config.toml
arch = "swin"
model = "self-supervised image encoder"
dataset = "Sentinel-2 satellite tiles (TerraMesh)"
train_examples = 145000
image_size = 48
crop_scale_min = 0.3
horizontal_flip = true
translate = 0.06
color_jitter = 0.6
method = "simclr"
norm = "layernorm"
norm_position = "pre"
hidden_act = "silu"
head_dim = 16
fused_qkv = true
bias = "all"
qk_norm = false
parallel_block = false
moe = "top_k"
num_experts = 4
moe_every = 1
expert_mlp_ratio = 0.5
experts_per_token = 2
shared_expert = false
patch_size = [2, 2]
depths = [3, 3, 8, 3]
widths = [64, 128, 256, 512]
projector_hidden = 1024
projector_out = 256
projector_hidden_layers = 1
temperature = 0.2
residual_init = "scaled_by_depth"
optimizer = "adamw"
learning_rate = 0.00095
beta1 = 0.9
beta2 = 0.999
eps = 1e-10
cautious_weight_decay = true
max_steps = 5800
batch_size = 256
epochs = 10.2
lr_schedule = "step"
warmup_steps = 1160
weight_decay = 0.2
Rows from block 9, named by matrix and row number. Each number is 128 + 32 x the weight over the matrix's rms, rounded and kept within 0 to 255. All counts start at 0.
# proj: window attention output (model.blocks.9.attn.proj.weight, 256x256), inputs 86-171
proj.153 [ 93 150 111  86 119 108 185  36  93 118 128 106 162  96 112 111 181 153 153 138 130 197 132 194  84 123 200 131 103 123 186 120 120  98 127  84 140 171 110  46  94 152 148 115  79 163 149 119 123 164 140 134 123 145  97 124 102 124 103 104 174 102 159 159 130 105  36 159 133 112 147 144 114 179  81 118 161 169 148 143 155 163  79  99 140 145]
proj.154 [143 122 122 122 168 115 107 105 200 120 144  88 167 119 143 123 123 128 165 141 120 135  96 158 138 121 120 155  98 134 164 138 135 115 100 123 142 172 140 107 155 133 104 118 141 158 149 104 137 152 151  68 144 151 108 147 164 132 115  76 150 128  89  97 164 103 115 133 140 146 212 117 135 133 115 122 169 118 118 116  82 126  99 125 123  96]
proj.155 [158  83 118 116  67  90 156 143 116  99  83 177 112 145 137 157 158 133 117 118  94  49 146 107 140 127 135 131 146  88  88 117 115 144  93 155 184 138 133  99  86 145 154 138 114 109 122  87 203 175 115 132 143  90 158 155  52  92 101 152 168  57 177 194 105 129  98  51 131 103  85  69 135 168 116 145 148 107  71 129 115  96 132 117 130 127]
proj.156 [199 126 161 125  93 134 108  98 173 125  62 146 106 153 130 149  94 143 207 130 134 123  76 138 118 127  81 122 121  76 195 155 146 103 138 174 126 172 117 136 170 116 107 153 171 129 125 129  79 120  89 126 128 134  93 108 127 126  71 138 136 152 131 178 121  99  60 120 159 155 133  75 140 148  29 124 131 128 140 103 128 131 105  84 160  98]
proj.157 [144  50 153 132 201 173 165 110 132  58 148 133 137 185 132 110 101 123 132 102 139 137  93 145 104 146 113 145 141 148 148  74 126 112 111 152 152 146 188 138 118 122 118 114 125 165 168 128  91 158  89 128 118 138 107 102  83 104 101 145 134 149 162  94 118  97 111 107 111 105  61 140  88 136 121 127 162 106 132 128  93 140 117 101 103 148]
proj.158 [151 186 130 141  80 126 106 207 152 153 107 130 116 147 143 153  86 113 185 136 119 116 126 115 146 109  75 126 121 122 131 150 181 161 144 202 122 110 128 172 112 160 149 134 121 164 119 194 132 140 125 152 109 144 111 161  86 146 240  98 125 122 131  72 100 172 170 136 122 128 118  65 126 120  88 113  68 123 143 150 163 156 128 173 243 158]
proj.159 [137  86  89 137 153 142 168 167 111  85 138 106  97 116  81 145 141 128  88  95 146 121 151  84  90 111 114 110 151 131 114 144 166 123 124 131 151 116 211 154 122 166 160 129 164  97 110 126 134 143 163 137  83 144 126 144 120 152  74 134 108 178 160 144 110 125 114 122  81 176 141  74 132 112 110  87 196  72 145 158  50 120 152  41  46  62]
proj.160 [ 95 106  98 140 117 164 118  99 127 109 177  74 131 139 127 171 137 181  80 125 192 151 105 131  85 136 185 191  98 108 150  87 102 104 126 114  99 150 131  78 107  89 113 115  78  93 146 132 115 143 126 167 174  90 146 133 123 132 139 176 111 128 138 151 188 137 107 130 133 143 109 133 132 140 176 141 165 120 121  84  84 153 187 237 127 136]
proj.161 [117  79 132 127 123 142 149 128 109  93 154 134 163  78 103 112 166 179 128 102 140 184 152 165 128 141 151 177 143 108 152  78 101 138  87 107  84 102  92  75 110 169 182 115 155  41 134  52 158 129 161  79 138 141 119 120 116 111 133 113 107 143 159 148 177 187 118 101  80 124 124 112 121 161  87 151 160 109 132 130 108 153 103 177  67 152]
proj.162 [127 133 127 123 167 170 111  76 115 111 142  82 125 169 142  91 161  70 109 120 160 243 107 160 154 141 159 165 140 122 133  48 106 165 127  52  54 112  87 128 140 147  41 106 127 114 129 168 139 132 119 156 173 123 115 164  63  95 124 127 124  97 141 174 134 177  75  56 162 152  89 135  96 143 166 174 147  86 121 140 136 142 122 148 138 104]
proj.163 [133 136 113  98 136 132 146 189 187 159 154 129 136 108  82  79 161 138 135 117 124 218 175 146 109 117  89 136 153 140 154 156 147 143 144 154 161 165 113 110 143 157 128  96 123  85 153 116 159 154 182  93 150 138 126 100 154 139 137 112 135 136 121  88 124 123 182 184  83 166 159 144 171 101 111  70 150  98 154 124 109 129 119 111  85 103]
proj.164 [187  72 108 163 140  54 142 116 140  68  97 146  90 100 116  87 142 109  79 113 130  99 143 145 102 155 184  76  87 153  86 143 107 104  89 152 123 114 151 150 124  80 150 106 158  78 150 168  99 144 102 102 164 126 138  98 113 127  91 134 131 110 140 142 132 125 114 146 111 132 158 154 180 168  63  99 154 169 141 114  99 123 136  44  88  68]
proj.165 [129 159 162 217 125 171 166 111 102  70 133 177  76 124 127 118 110 160  89  18 130 122 149 159 118  96 167 159 136 153  96 122  96 160 116  55 113 101 208 198 145 143  73 148 119 142  93 160 138 124  98 200 141  97 179 154  72 115 140 123  74 130 163 163 139 119 106  74 170  90 121 128 130 190  95 109 137  87 126 139  77  83  92  52  90 164]
proj.166 [179  87 152 155 156  82 152 120 131 126 108 118 106 143 133  66 154  83 112 142  86 119 146 132 163 102 111  73 133  97 124  96 131 100  90 163 103 117 117 117 144 160 135 116 104  98 146  98 131 123 151 128 118 120 149 159  90 156 120  81 160 106 162 167 107 103 110 128 109 126 130 116 103 155 113 155 164 150 124 125  56 143 157  46  98 106]
proj.167 [ 58 161 136 119  94 113  76 109 152 102 163  93 182 113 145 200 117 169 130 182 137 137  96 114 133  76 158 148  94 129  96 100 122 135 144  62 104 124 155 101 138 146 108  49 125 122 187  96 179 144 217  88 135 129 135 155 129 169 117 105 105 120 115 131 173 174 115 112 148 116 171 166 119 158 152 177 133  81 160 131  93 128 119 216  83 162]
proj.168 [133  55 122  95 120 151 117 127 111 100  62 132 101 104 116  94 121 154 123 100  83  66 119 121 139  63 133 118 154 113 114 142 140 157 174 195 119 110 113 170 141 149 147 149 123 157 111 137 136 132 113 146  72 163  71 141 126 141 159 150 174  70 181 132 105 124 107  91 153 111 145  98 161 137 142 122  95 178 154 156 169  63  96 128 157 148]
proj.169 [153 115 147 188 100  90 175 138 109  89 134 150 103 110  65  92 153 127 149  52 101 224 149 107 139 134 119 158 122 160 153 124 183 146 130 113 128 107 104 160 118 117 186 169 127 125 106 116 120 143 134 122 112 133 166  99  99  78 156 108  98 104 126 148 139 115  80  87 112  90 123  96 104 105  86 119 136  97  77 159  57 123  59 103 101 135]
proj.170 [ 95 174 138 127 102 100 123 121 162 128  92 150 107 131  79 117 138 169 113 131  91  68 148 104 128 141 135 114 153 141  91 144 134 101 114 153  95 122 148 168 129 142  85 133 153 105 159 189 183  85 119 136 152  95 114 135 160 133 138 169 135 162 113  85 205 126 128  99 175  86 140 172 141 152 143 119 124 116 123 133  78 149 111 107 175 149]
proj.171 [131  59  73  79 123 193 121 121 142 107 221 124 164 183 168 172 117 144 102 111 168 105 155 114 122 187  67 118 108 139 126 104 121 133  81 144 105 134 166 138 146 200  60  95 157  85 128 141  96  89 158 125 132 118 103 147 189 108  51  87  96 152  83 158 184 138  79  77  91 113 150 212 148 129  74 115 130 160 113 107  90 142 117 150  92 130]
proj.172 [163 146 139 120 126 119 101  89 175 111  62 146 138 142 184 108 197 114 172 182  90 143 125 134 149 185 140 116 165 146 166 129 108 172 145  87 154  57 139 161 152 148 101 178 109 189  83 169  96  64 115 105 140 136 116 137 180 140 150 113 105  72  79 149 149 152 127  97 162 133 120 149 132 150 117 131  67 126 126 121 150 127 197 108 160 173]
proj.173 [ 73 102 115  97 163 182 145 114 104 132 132 115 153 176 145 146 117 118 120 171 149 116 129 147 133 143 111 126 153 157 134 111  90 150 117  79 141 136 115 150 113 111 115 132 130 136 147 109  94 134 158 138  97 145  88 155 156 141 154 100 139 151 119 127 177 170 173  98 114 145  80 179 148 139 105 142 135 151 130 126 104 147  91 187 128 186]
proj.174 [145 119 183 150  86 169 175 139 148  91 159 177 122 111 145 123 149 139  80 125 158  86 141  54 112 163 114 146 140 131 148 103 148 121 146 103 146 161 102 145 222 125 125 149 100 157  93 171 105 136 117 133 119 143 140 132 135 135 118  86 128 125 182 181 138 101  77  95 140 101 129 143 134 189 115  95 145 120 147 120  74 143  63 135 113 124]
proj.175 [142 128 132 126  59 157 127 105 131  82 124 186  82  80  95 136 108 206 121  92 111  59 144 133 141 125 133 139 104 155 110 105 103 136 155 136 129 128 164 132 128 152 120 106 121 111 139 145 156 108 146 138 181 134 120 162 160 144 105 146  82 105 154 133 178 115  31  66 151 160 206 137 150 160 169 139 125  96 111 139 147  92 150 192 134 137]
proj.176 [ 65 158 116 103  63 143 137 139 132 148 148 102 126 161 167 150  94 134  85 179 188  50 111  68 104 167 165 186 148 134 122 131 133 180 124 128 135 165 154 124 139 152  98 128 121 167 133 203 148  97 156 175  68 130 107 160  99 134 151  89 115 148 113  75 170 145 160 103 139 105  55  84 139 115 192 128 102 104 117 128 181 170 132 198 160 161]
proj.177 [183 128 117 169 121  62 137  99 118 132 111 228 125 177  78 119 116  85 169 122  93  87 125  94 155 143 153 109 154 154 105 157 144 106 136 167 157  81 152 142 127 111 129 150 152 157 124 124 123 103  66 150 132 114 160 119  99 142 134 119 160  67 147 140  56  85 142 142 135 109 131  74 133 108 136 114 150 120 133 140 137 165 164  62 105  66]
proj.178 [ 52 143 156  54 188 150 162 109 131 169  21 124 111 149 145 135 148 129 146 191  57  72 159 100 148   0  69  88 110 180 140 113 142  70  83  86 155 156 137 137 126 123  77  84 105 230 139 165  80 160 127 148 120 127  81 115 115 175 171  75 127 166  81 118 150 156 161 151 164 110 114 134 132 141  89  69 127 130 158 119 131 135  61  34 145 136]
proj.179 [159 160 119 255 119 116 136 212  83 134 107 205  83  73 102 101  33 208 164   0 130 114 191 100  91 187 179 130 179  53  89 126 193  53 117 165  84  78 154 114 105 129 242 130 159   9 136  26 118  90 200  77 128  80 134 125 115 130 183 185 112  93 130 179 115 129  90  42 182  97 145  76  88 158 147 183 172 108  87 146 173 134 183 198 195 156]
proj.180 [146  97 179  62  94 138 146 137 159 110 123 107 155 124 162 160 157 104 133 209 112 163  73 145 208 160 101 111 106 156 178 119 120 116 116  71 110 115  92 118 132 146 162 121 172 116 131  80 104 110 104 131 157 118 127 148 119  85 111  74 108 169 135 147 120 148 196 132  79 134  76 162 135  80 176 108  70 107 110  72  73 131 121  64  99 122]
proj.181 [ 90 180 129  46 150 106  86 174 117 125 139  66 145 130 114 100 131 112 142 186 133 122  93 158  99  91 108 109 128 114 136 137 131 134 153 151 147 138  98 125 176 160 150  99 158 180 107 118 140 129 177 134 120 192 145 113 181 140 150  68 127 122 108 129 114 131 194 137 101 130 120 141 134 128 136 144 142 137 135 117 100 123 145 127  84 113]
proj.182 [126 107 103 129 151 123 144 124 156 139 142  84 131 151 133 120 113 186 112 125 194 135 118 123  73 107 200 173 106 110 114 157 149 130 133 158 116 147  80  93 130 127 137  80  88 180 113 126  89 109 166 152 127 125 138 130 113 159 153 129 131 146  95 109 155 162 139 133 152 130 130 106 148  52 118 165  98 122 140 121 160 107 171 206 172 119]
proj.183 [128 146 154 124  42 146 152  50  73  68 131  86 170 129 187 127 135 118  87 193 215 120 121  91 163 140  75 100 117 187 152  98  72 134 111  74 128 136 150 126 155 169  94 147 131 177 128 181 121 136 102 124 103 137 117 168 145 143 126  97  61 182 112 156 125 193 104 165  88 127 175 133 153 129 105  86 209  87 149 106 104 126 158  61  73  85]
proj.184 [108 165 110 148 113  82 107  84 139 165 158 105 109 169 102 116 114 114  70 140 163 101 119  91 145 124 111 164 133 126  93 169 182 149 145 202 154 106 144 173 151  98 133 118 153 160  95 181 135  90 255 103  65 149 134 140  83 181 136 100 185 134  94 184  69 159 155 120 120 107  71  62 116 111 102  55 141 130 126 115  95 137 100 137 145  74]
proj.185 [ 48 150 136  68 145 133 117 109 105 163 147  79 191 138 139 108 145 134 129 218 167 158 142 134 168 123  57 140 109 109 172 111 127 124 149  87 129 175 108  98 127 173 155  64 109 130 196  75 155 116 139 104 150 101 129  88 163 106 173 119 156  79 107 130 134 155 126 104 149 115 154 131 131 120 195 153  98 145 122 115 114 117 109 155 103 144]
proj.186 [ 77 204 173 113 132 174 161 135 109 129 150 110 151 162 137 161 122 159 158 124 187 170 110  81 110 107 152 216 118 158 133 113 157 162 156  99 142 164  85 102  90 150 133 145 138  98 126  88 102 115 163 174 140 106  97 111 124 162 228 135 127 123 122 150 161 156 123 106 148 176  98 106 125 135 143 210  91  88 142 107 145 146 116 208 172 173]
proj.187 [171  91 108  99 183  93 158 100 140  92 178  40 160 129 123 152 158 175 112 144 153 169 132 213 145 190 190 154 110  82 141 143 131 130 149 167 113 141 128  69 146 132 195 107 192  54 144  51 126 131 158  74 141 148 138 177 174  83  83  78 149 141 126 184 133 166 120 156 153 144 132 125 109  90 112 121 194 119 159 131  73 166  68 188  66  83]
proj.188 [178  66 131 124 157 197 132 117 144  82 106 169 138 138 153 133  89 132 130 100  88  71 117 124 146 133 140 140 128 102 172 120 142 124 108 130 112 127 163 156 131 123  80 169 138 121 145 192  87  93  86 157 133 146 122 162 116 169 121 164  79 145 122 119 149 107 126 162 136 117  94 176 165 140 111  53 128 113  91 154 111 142  73 112 112 127]
proj.189 [ 95 147 140  99 101  66  73 112 148 154  68 123 158 134 145 138 124  73 169 201  76  87 111 167 183 164 134  96 110 107 178 149 136  88 117 121 130 112  63 130 157 119 149 167  83 185 104 140 122  89  59  96 137 147 135 105 148 131 132  89 125 150  95  92 150 144 175 136 133  78 134 193 136 135 153 126 132 154 156 172 164 127 125  88 175 113]
proj.190 [ 83 139 140  96 145  89 115 111 137 142  86 196 175 167 104 134 142 138 142 157  39   0 133 142 169 144  95  96 156 144 128 124 110 180 124 108 145 160 138 141 151 170 118 168 156 124 136 143 165 112 150  97  96 119 118 159 140 139 159  93 133 134 103 118 168 151 190 121 189 133 103 131 134 136 111 145 125 160 144 152 150 167  92 112 151 150]
proj.191 [125 164 152 171  34 125 138 176 121  86 108 145 124 113  85 108 161 115 180 171  61  89 142 119 140  79 181 159 111 112 113 103 110 101 143 108 116  87  89 130 167 102 120 143 109 120  92 134 165 121  53 119 178 130 158 144  91  92 181 176 144  89 141 158 135 130 173  92 189 113 121 152 119  50 150 153 130 137 125 141 172  89  91 156 210 116]
proj.192 [121 124 157  98 136 153 136  69 123 112 129  90 122 136 145  90 150 157 135 155 106 152 102 155 164 111 160 179 157 161 137 130 140 135 127 100 120  94  77 142 153 185 101 157  63 170 124 146 145 128  76 131 130 144 126 123 163 121 116 124 117 111 128 109 134 132 131 114 180  96  90 174 142 110 186 139  75 130 164  96 138 119  89 136 137 144]
proj.193 [202 123  77  93 175 140 138 171 102 136  77 104 150  98 104  93 143 128 192 141 140 147 157 154 106 146 143  72 126 118 118 160 136 128 161 165 137 112 101 142 111  97 179  93 160 115 121  97 133 148 188  91 134 115 111 129 170 142 130 175 109 134 121 111  87 125 138 205 112 128 119  99 102 100  68 120 154 129 138 109 102 152 133  20 128  85]
proj.194 [128  68  99 117 196 181 135 115  94 116 200  98 139 169  83 114 108 143  88  46 174 177 127 147  58 163 134 111 116 150 103 110 125 128 112 159 100 118 163  73 108 127 145  74 123 109 124 116 151 178 138 142 157 144 118 144  96 128 143 136 129 114 136 128 124  88 117 101  35 130 103  68 107 105 173 139 127 115 159 134 119 126 117 151 118 155]
proj.195 [ 91  85 124 143  81 168 131 134  79  75 160  98  83 172  85  95  74 142 118  85  93 106 107 126 102  24 174  91 105 132  54 115 103 105 129 136  84  58 138 133  80 103 138 130  81 162 138 141 142 163 105 174 109 125 130 130  80 135 103 121 109 141 207 144 126 115 132 125 132 107 135 164 121 127 120 136 129 106 142 131 134 140 163 130 143 128]
proj.196 [148 152 122 140 201 158 130 142 139 173  86 122  62 184  95 161  93  83 124  88 161 144 151 104  93 107 191 152 139  92  80 118  84  73 115  97 147 136 100 118  72  94 160 161 178 143 161 158  99 119 153 134  86 149  77  79 113 145 139  72 128 134  86  94 147 142 140 117  90 203 172 127 146 148  86 129 154 153 134 140 155 121 146  62 200 107]
proj.197 [114 105  78 105 103 155 126 161 156 104 145 140 121 106  77 165 108 128 112 138 129 129 160 112 131 162 153  83 104 127  84 105 127 135 107 150  75  73 140 116 158 127  66 103 184 129 141 119 143 103 163 108 102 145 108  93 128 161 105 101  93 163 124 115 129 149 139 120  66 181 125 122 118 140 151 162 116 133  92 133 122 133 115 143 195 135]
proj.198 [152 107 120  99 143 100 103 143 184 104 134 101 183 142 127 149 161  92 114 129 120 101 121 158 110 111  95 131 151  99 166 139 154 151 134 154  84 122 162  98 163 154 149 182 129 102 139 128 106 139 109 148 141 141 141 127 130 151 187 126 149 108 127 118 118  83 148 118 150 151 101 119 138 112 130 142 125 142 119 100 140 146 138 171 148 143]
proj.199 [158 147 155 133 111  80 110 110  72 127 161 144 119 159 127 111 100  78 153 103 184 127 106 105 118 141 147 112 110 116 131 165 119 100 109 160  89  97 186 131 142  89 156 116 142 121 121 140 149 143 140 144 102 130 153 141  82  93 101 131 152 116 121 127  79 114 121 102  61 135 129 121 120 112 154 147  94 144  88 104 126 143 172 120 144 128]
proj.200 [109 102 127  87  93 168 141  79 155 116 121  98 191 114 164 112 127 126 125 160 113 170 126 112 127 190  98 110 142 132 123 117  78  91  97 105 124 171 134 102 148 111 136 154 129 109 139 114 112  99 123 122 119 147  96 110 171 109  88 125 125 169  93 158 120 118 118 133 152 140 174 121 152 199  95 123  94 146 160 129 136 175 170 155 135 133]
proj.201 [ 44 110 132 164 126 192 113 188 119  68 211  86 143 150 133 113 140 130 107  99 176 182 110 143 135 100 198 178 146 126 123 139 114 106 180 140  45  99  82 133  99 155 173  70 128 119 123  68 163 174 211  80 149 114 135 137 130 113 116 153  88 116 164 158  93 141 130  81  70 158 197 144 110 154 182 152 128 129  77 112 123 131 155 189 129  62]
proj.202 [ 96 164  78  94 113 110 113 124 123 160 153 139  94 143 158 110 136 132  76 126 129 153  99 111 151 184 168 124  99 129 154 148  94 161  92  86 125 123  98  97 130 166 131 120 111 116 152  98 168 154 149 108  88 164 158 159 135 134 150 151  94 136  96 130 151 171 101 166  80 134 169 148 176  89 171 172  96 160 122 133  89 111 172 133 134 128]
proj.203 [194  94 136  90 170  77  82 125 199 134 119 109 123 125 137 154 129  76 157 140 152 146 105 141 142 131 165 109 139  85 133 136 121 173 135 135 148 126 153 112 149 113 147 128 145 133 161 122  86 141 134 121 121 141 149 166 176  98 150  91 166 146  99 143 109 174 111 183 111 108 216 141 138 196 150 115 120 169 111 117 125 140 136  39 116 120]
proj.204 [165 118 143 164 129  75 152 103 128  71 119 186 110 132 125 112 131 110 160 152  60  71 111 157 153 161 164 115 132  90 114 122 113 119  99 126  79  55 141 182 159 117 138 169  73 152 154 158 103 141 141 106 142 111 122  86 114 118 137 176  71  70 129 173 142 147 105 101 130 106  74 101 104 143 156 180 104 114 135 149 167 127 184 103 102 134]
proj.205 [ 89 183 165 151 171 118 115 169 103 172 138 159 137 146 138 151 113  97 126  99 122 194 127 125 144  96 134  99 150 118 130 160 125 178 151 106 160  80 113 188 110 136 208 149 182  62 109  98 110 120 168 113  99 100 119 113  73 110 147  79 144 162 141 121 143 144 163 112  75 158 100 116 131  72 104 103 115 150 157 106 104 141  72 131  70 120]
proj.206 [ 98 192 117 112  79 126 103 191 156 125 104 155 156 114 192 140 113 193 163 149 126 155 171 117 174 148 108 140 102 176 132 119 131 156 133  78 127 138 139  93 117 152 143  84 141  84 160 119 184 117 167 127 147 144 147 134 131 172 111 148 102 116 161 151 143 126 100 120 160 128 157  91 153  84 130 154 141 156 140 115 162 161 135 147 147 144]
proj.207 [118 118 141 101  76 192 125  63 138  66 146 112 127 136 115 114 139 171  88 113 128 126  97 108  62 128 182 148 138 161 101 164 142 101 149 116  97 117 167 148 168  92 109 135  69 194 105 123 132 148 118 124 140 115 192 161  85 160 108 159 152 130 171 120 142 164 195  83 153 118 101 105 129 100 123 146 129 174 129 100 114 126  75 177 139 166]
proj.208 [140 117 147 134 130  97 148 129  98  75 123 136  99 129 107 136 141 105  76 114 103 110 131 122 145 140 225 154  92  79 139 139  91 148 143 114 105 103 109 157  92 103 123 107 119 177 116 111 132 162  95 124 127 138 151 116 107 107 137  98 146 140 162 173  94 160 106 116 152 131 110 159 132 125 197 187  89 147 112 102 184  92 138 130 142 135]
proj.209 [106 110 130  99 152  90  98 167 174 163 163  98 139 187 134 119 169  95  83 143 137  66 106 140  88 146 134 111  95 117 120 121 136 145 160 123 172 151 147 112 115 147  99 136 134 136 123 162 126 158 132 177 138 111 171 129 129 146  81 183 191  54 133 186 150 107 135 136 199 134 160 125 150 175 104 122 118 157 101 159 101 133 140 122 155 115]
proj.210 [112 170 114 135 167  78 113 157 103 178 112 121  98 159 101 112 137 125 102  41 157 162  98 165 113 133 146 148 137 139 114 103 159 104 102 158 102 152 155 129 158 120 157 127 140 172 122 134 119 182 138 173 114 113 177 117 150 117 149 152 170 118 140 139 127 121  99 132 122  96  95  72 143 137 188 147 153 116  88 109 141 117 142 151 175  96]
proj.211 [255 101 106 145 144  83 178 108 135  96 107 124 135 134  93 125 192 131 130  56 113 145 149 163 151 212  50  37 137  58 199 123  98 165  86 179 128 137 110 124 154 184 109 151 146  88 119 129 129  89  83 148 154  93 121 108 164 112  79 170 188 118 122 147 103 107 126 141  78 134 147  71 106  96 110 109 151 105 114 122 150 109 146  95 113 106]
proj.212 [163 103 124 167 102  93 159 161 143 139  36 186 150  64 149 187 117 118 191  86  95  66 149 112 171 159  98  59 174 110 142 132 142 135 116 158 170 115 129 147 131 103 147 151 145  88 130  81 121 128 132  97 101  91 102 138 156 122 157  95  61 149  78  86 139 144 156 137 104 131 140 176 122  72  86 142 154 119 126 115 107 137 184 104 112 157]
proj.213 [129 117 154 181 108 100 101 133 150 113 174 161 132 140 111  99 153 147 175 150  87 120 119 166 111 124 141 144 112 142 110 144 121 107 155 100 117 107 120 160 119  63 137 147 148 156 143 151 113 135  47 171 198 118 138 144 145  87 138 134 137  79 189 130 116 119 154 125 192 103 120 146 143 152  99 130 136 123 153 156 178 143 138 119 196 155]
proj.214 [137 190 129 130 134  83  76 157 110 173 118 148 133 149 122 124 146  73 159 101 128 129  92 115 145  96 154 133  69 124 116 141  82 124 129  85 157 119 116  84 113 141 135 167 158  76 110  88 122 116  78 125 125  93 152 112 133 121 167  86 163 151 149 129 117 134 143 139 142 108 121 134 140 135 162 161 144 110 104 164 152 130 236 121 129 197]
proj.215 [141 136 152 111  95  24 139  59 122 122  24 170 132 120 149 198  50 101 172 140 129  74 112 136  56  73 174 179 103 100 107 192 121  90 120 114 147 151 137  94 113  78 133 147  97 232 161 115 126 135  94 144 151 136 131 167 136  88 166 131 163  55 114 138  61 117 160 191 243 110  86 110  67 120 168 143 104 160 144 142 140 127 183 155 132 155]
proj.216 [191  85 128 145 138 147 144  86 154  45 100 162 132  79 125  77 138 171  72 102 113 131 141 114 123 196 122 186  99  91 180  84 121 115  96 180 109 171 172 125 111 174 194 121 143  56 140  98 127 147 173  65 131 117 136 124 147 100  80 167  98 108 126 155 122  75  92 111 102 117 101 108 123 134 123 121 117 139 107 110  81 154  79 163 101 167]
proj.217 [170 104 142 165 170 135 146 112 151 130 106 115  79 112  93 101 130 114 150  52 144 141 169 163 106 129  95  53 111 137 136  85 138 151 158 149 146  87 149 114 146 121 115 127 143 113 137 178 126 108 168  95 132 157 150 108  99 146 169 100 126 162 115 130 174 132 100 104 126 135 147 136 116 143 107  77 132 135 125 141 111 139 140 145 111 115]
proj.218 [ 87 123 143 145 201 134 161 136 112 146 103 135 153 139 166 129 182 173  96 113 142 134 112 130 158 160  95 166 162 177 170  99 126 131 130 125 175 115 132 167 150 170 104 150 162 129 103 138 146 132 121 141 125 111 130 125 173 136  92  79 154 143 141 171 175 105 109  96 123 124 150 194 143 174 189 159 130 133 132 131 141  92  95 139 143 179]
proj.219 [ 80  86 115  34 146 136 131  88 163 138 136 118 144 108 132 119 159 125  64 182 129  60 131 151 144 120  98 125 134 136 137 157 149 151 108 123 104 122 105 107 125 176 139  95 146 195 113 142 162 122 156 146 129 139  91 140 146 182 122  89 166 150  71  70 149 157 188 128 108 114 110 132 140  91 192 130 112 166 168 142 163 131 101 147 112 102]
proj.220 [170  97 136 113  65 180 157  90 126 104 115 105 175 113 198 162 107 127 147 237 117 101 117 106 103 165  93 102 179 105 140  99 134  98 147  84 135 179  88 131 134 138 193 128 135 102 119 140 109 135 106 145 100 159  98 153 100 105  75 157 123 168 159 114 141 149 133 170  71 168 102 148 127 103  86 116  88 175 156  87 129 116  27 150 147 166]
proj.221 [ 89 136  56  96 232 166 124 199 211 190 155 113 163 175 149 136 125 120  91 130 149 121 137  94  97 208 108 125 125 133 129 123 158 146 140 248 132 160 106 109 107 177 131 134 161 149 115 119  97  88 134 114 107 174 145 156 130 192 162 137  94 151 127 103 154 124 147 160 116 183 145 106 156 108 153 118 104 130 111 116 172 114 110 158 160 121]
proj.222 [126  89  90 105 101 130 121 100 150 136 143 162  87 195 106 119 120 106 113 177 141  64 118 139 133 100  82 134 109 139 131 127 156 119 129 157 137 138 164  82 138 125  71 126  76 175 109 138 123 134  84 134 195 125 179 139 157 168 100 159  85 146 190  70 141 108 100 161 124 100 196 124 125  84 106  85 151 113 126 133 108 126 137 108 139 103]
proj.223 [122 116 140 103 134  89 166  75 110 116  79 131 135 102  93  97 170 146 148 185 110 128 191 150 148 101  69 176 132 144 135 128 107 147 116 138 106 139  88 119 116 129 125 123 131 130 108 124 122 155 100 128 116 113  98 132 130 173 120 176  94  55 130 117 108 136  65 137 183  94 158 199 104 146 129  85 141 169 123 136 132  89  45  90 105 125]
proj.224 [132 112 126 126 149 119 116 146 103 120 187 111 170 121 148 131 145 163 123  94 148 150 145 118 160 111 109  91 135 158 134 159 114  90 131 162 166 117 117 122 125 160 166 142 123 156 124 102 158 122  84 161 127 127 176 142 128 128 141 146 139 135 150 104 104  71 126 132 109 130 118 125 128 108 157 153 138  81  88 119 115 134 139 139 155 104]
proj.225 [203 114 140  89 146  45 136 186  96 119  71 135  75 127  89  74 172  87 113 103  88 152 137 133  61 127 113 131 114  76 140 130 134 129 148 173 126 159  47  19 118  97 157 162 111 158 127 140 149 102 115 162 138 117 137  77 154 152 151 131 163 102 130  88 116 111 139 194 137 142 123 111 126 176 109  80 116  88  95 133 101 129 169  57  63  70]
proj.226 [110 118 152 118 150 191 146 119 111 164 128 182 124 144 119 108  88 163 149 106  94 211 160 173 140   0 137 122 127 151 115 120 159  92 100 113  94 130 127 126 108 126 120 100 173  96 150 151 145  93 140 136 125 111 137 119  93 129 104 161 149  98 109  89 132 119 101  73 215 135 121 137 123 151  94  99 143 113  77 147 128 112  95 154 125 106]
proj.227 [225  85 124 122 152 117 112 128 196 101 151  61  91 197 143 112 189 109 100  81 181 179 123 160  64 113 240 170  98  52  67 152 127 140  95 187  73 134 119 109  68  67  74 117 112 159 149 122 161 132  50 215 140 100 123 188  74 105 123 114 149  66 142 171  54  46 148 151 167 154  80  54  58 101 182 154 131  82  91 131 113 135 175 119 139  96]
proj.228 [ 66 165 156 101 111 155 108 150 142 144 114 159 123 106 159 160  91 139 142 111 101 144 100 120 149 130  84 125 166 120 164 162 156 162 122 113 132 139 147 139 153 124  93 121 132 137 170 149 101 108 125 105 139 137 141 129  93 143 118 184 119 148 126 116 155 157 142 102 113 126 125 206 119 126  72 145  68 118 155 151 145 153 128 200 194 125]
proj.229 [203  99 105 184 173 187 124 196 161  71 126 139 162 106  97 129 106 120 124 104 134 173 106 129 190 255 173 119 161  94 147  87 131 142 147 144 119 103 160 148 112 173 182 118 200   0 106  87 132 131 197  78 145 155 128 162  99 134  94 143 120 182 189 167 138 143 122  97  49 150 101 101 124 134 105 123 151 129 134 120  76 137 114 169 115  93]
proj.230 [173 114  85 152 113 161 129 132 105 113 184  48 149 142 114 151 150 142  31 126 152 156 117  85 118 207 121  92  96 104  75 121  98 131 105 153 123 168 122 105 108 103 172  85 175 125 116  88 180 167 202 116 126 154 123 134  94 146 170  85 137 153  99  97 152 149 171 201  31 151 198  71 149  90 187 150 128 131 137 118  87 139 198 103 115  51]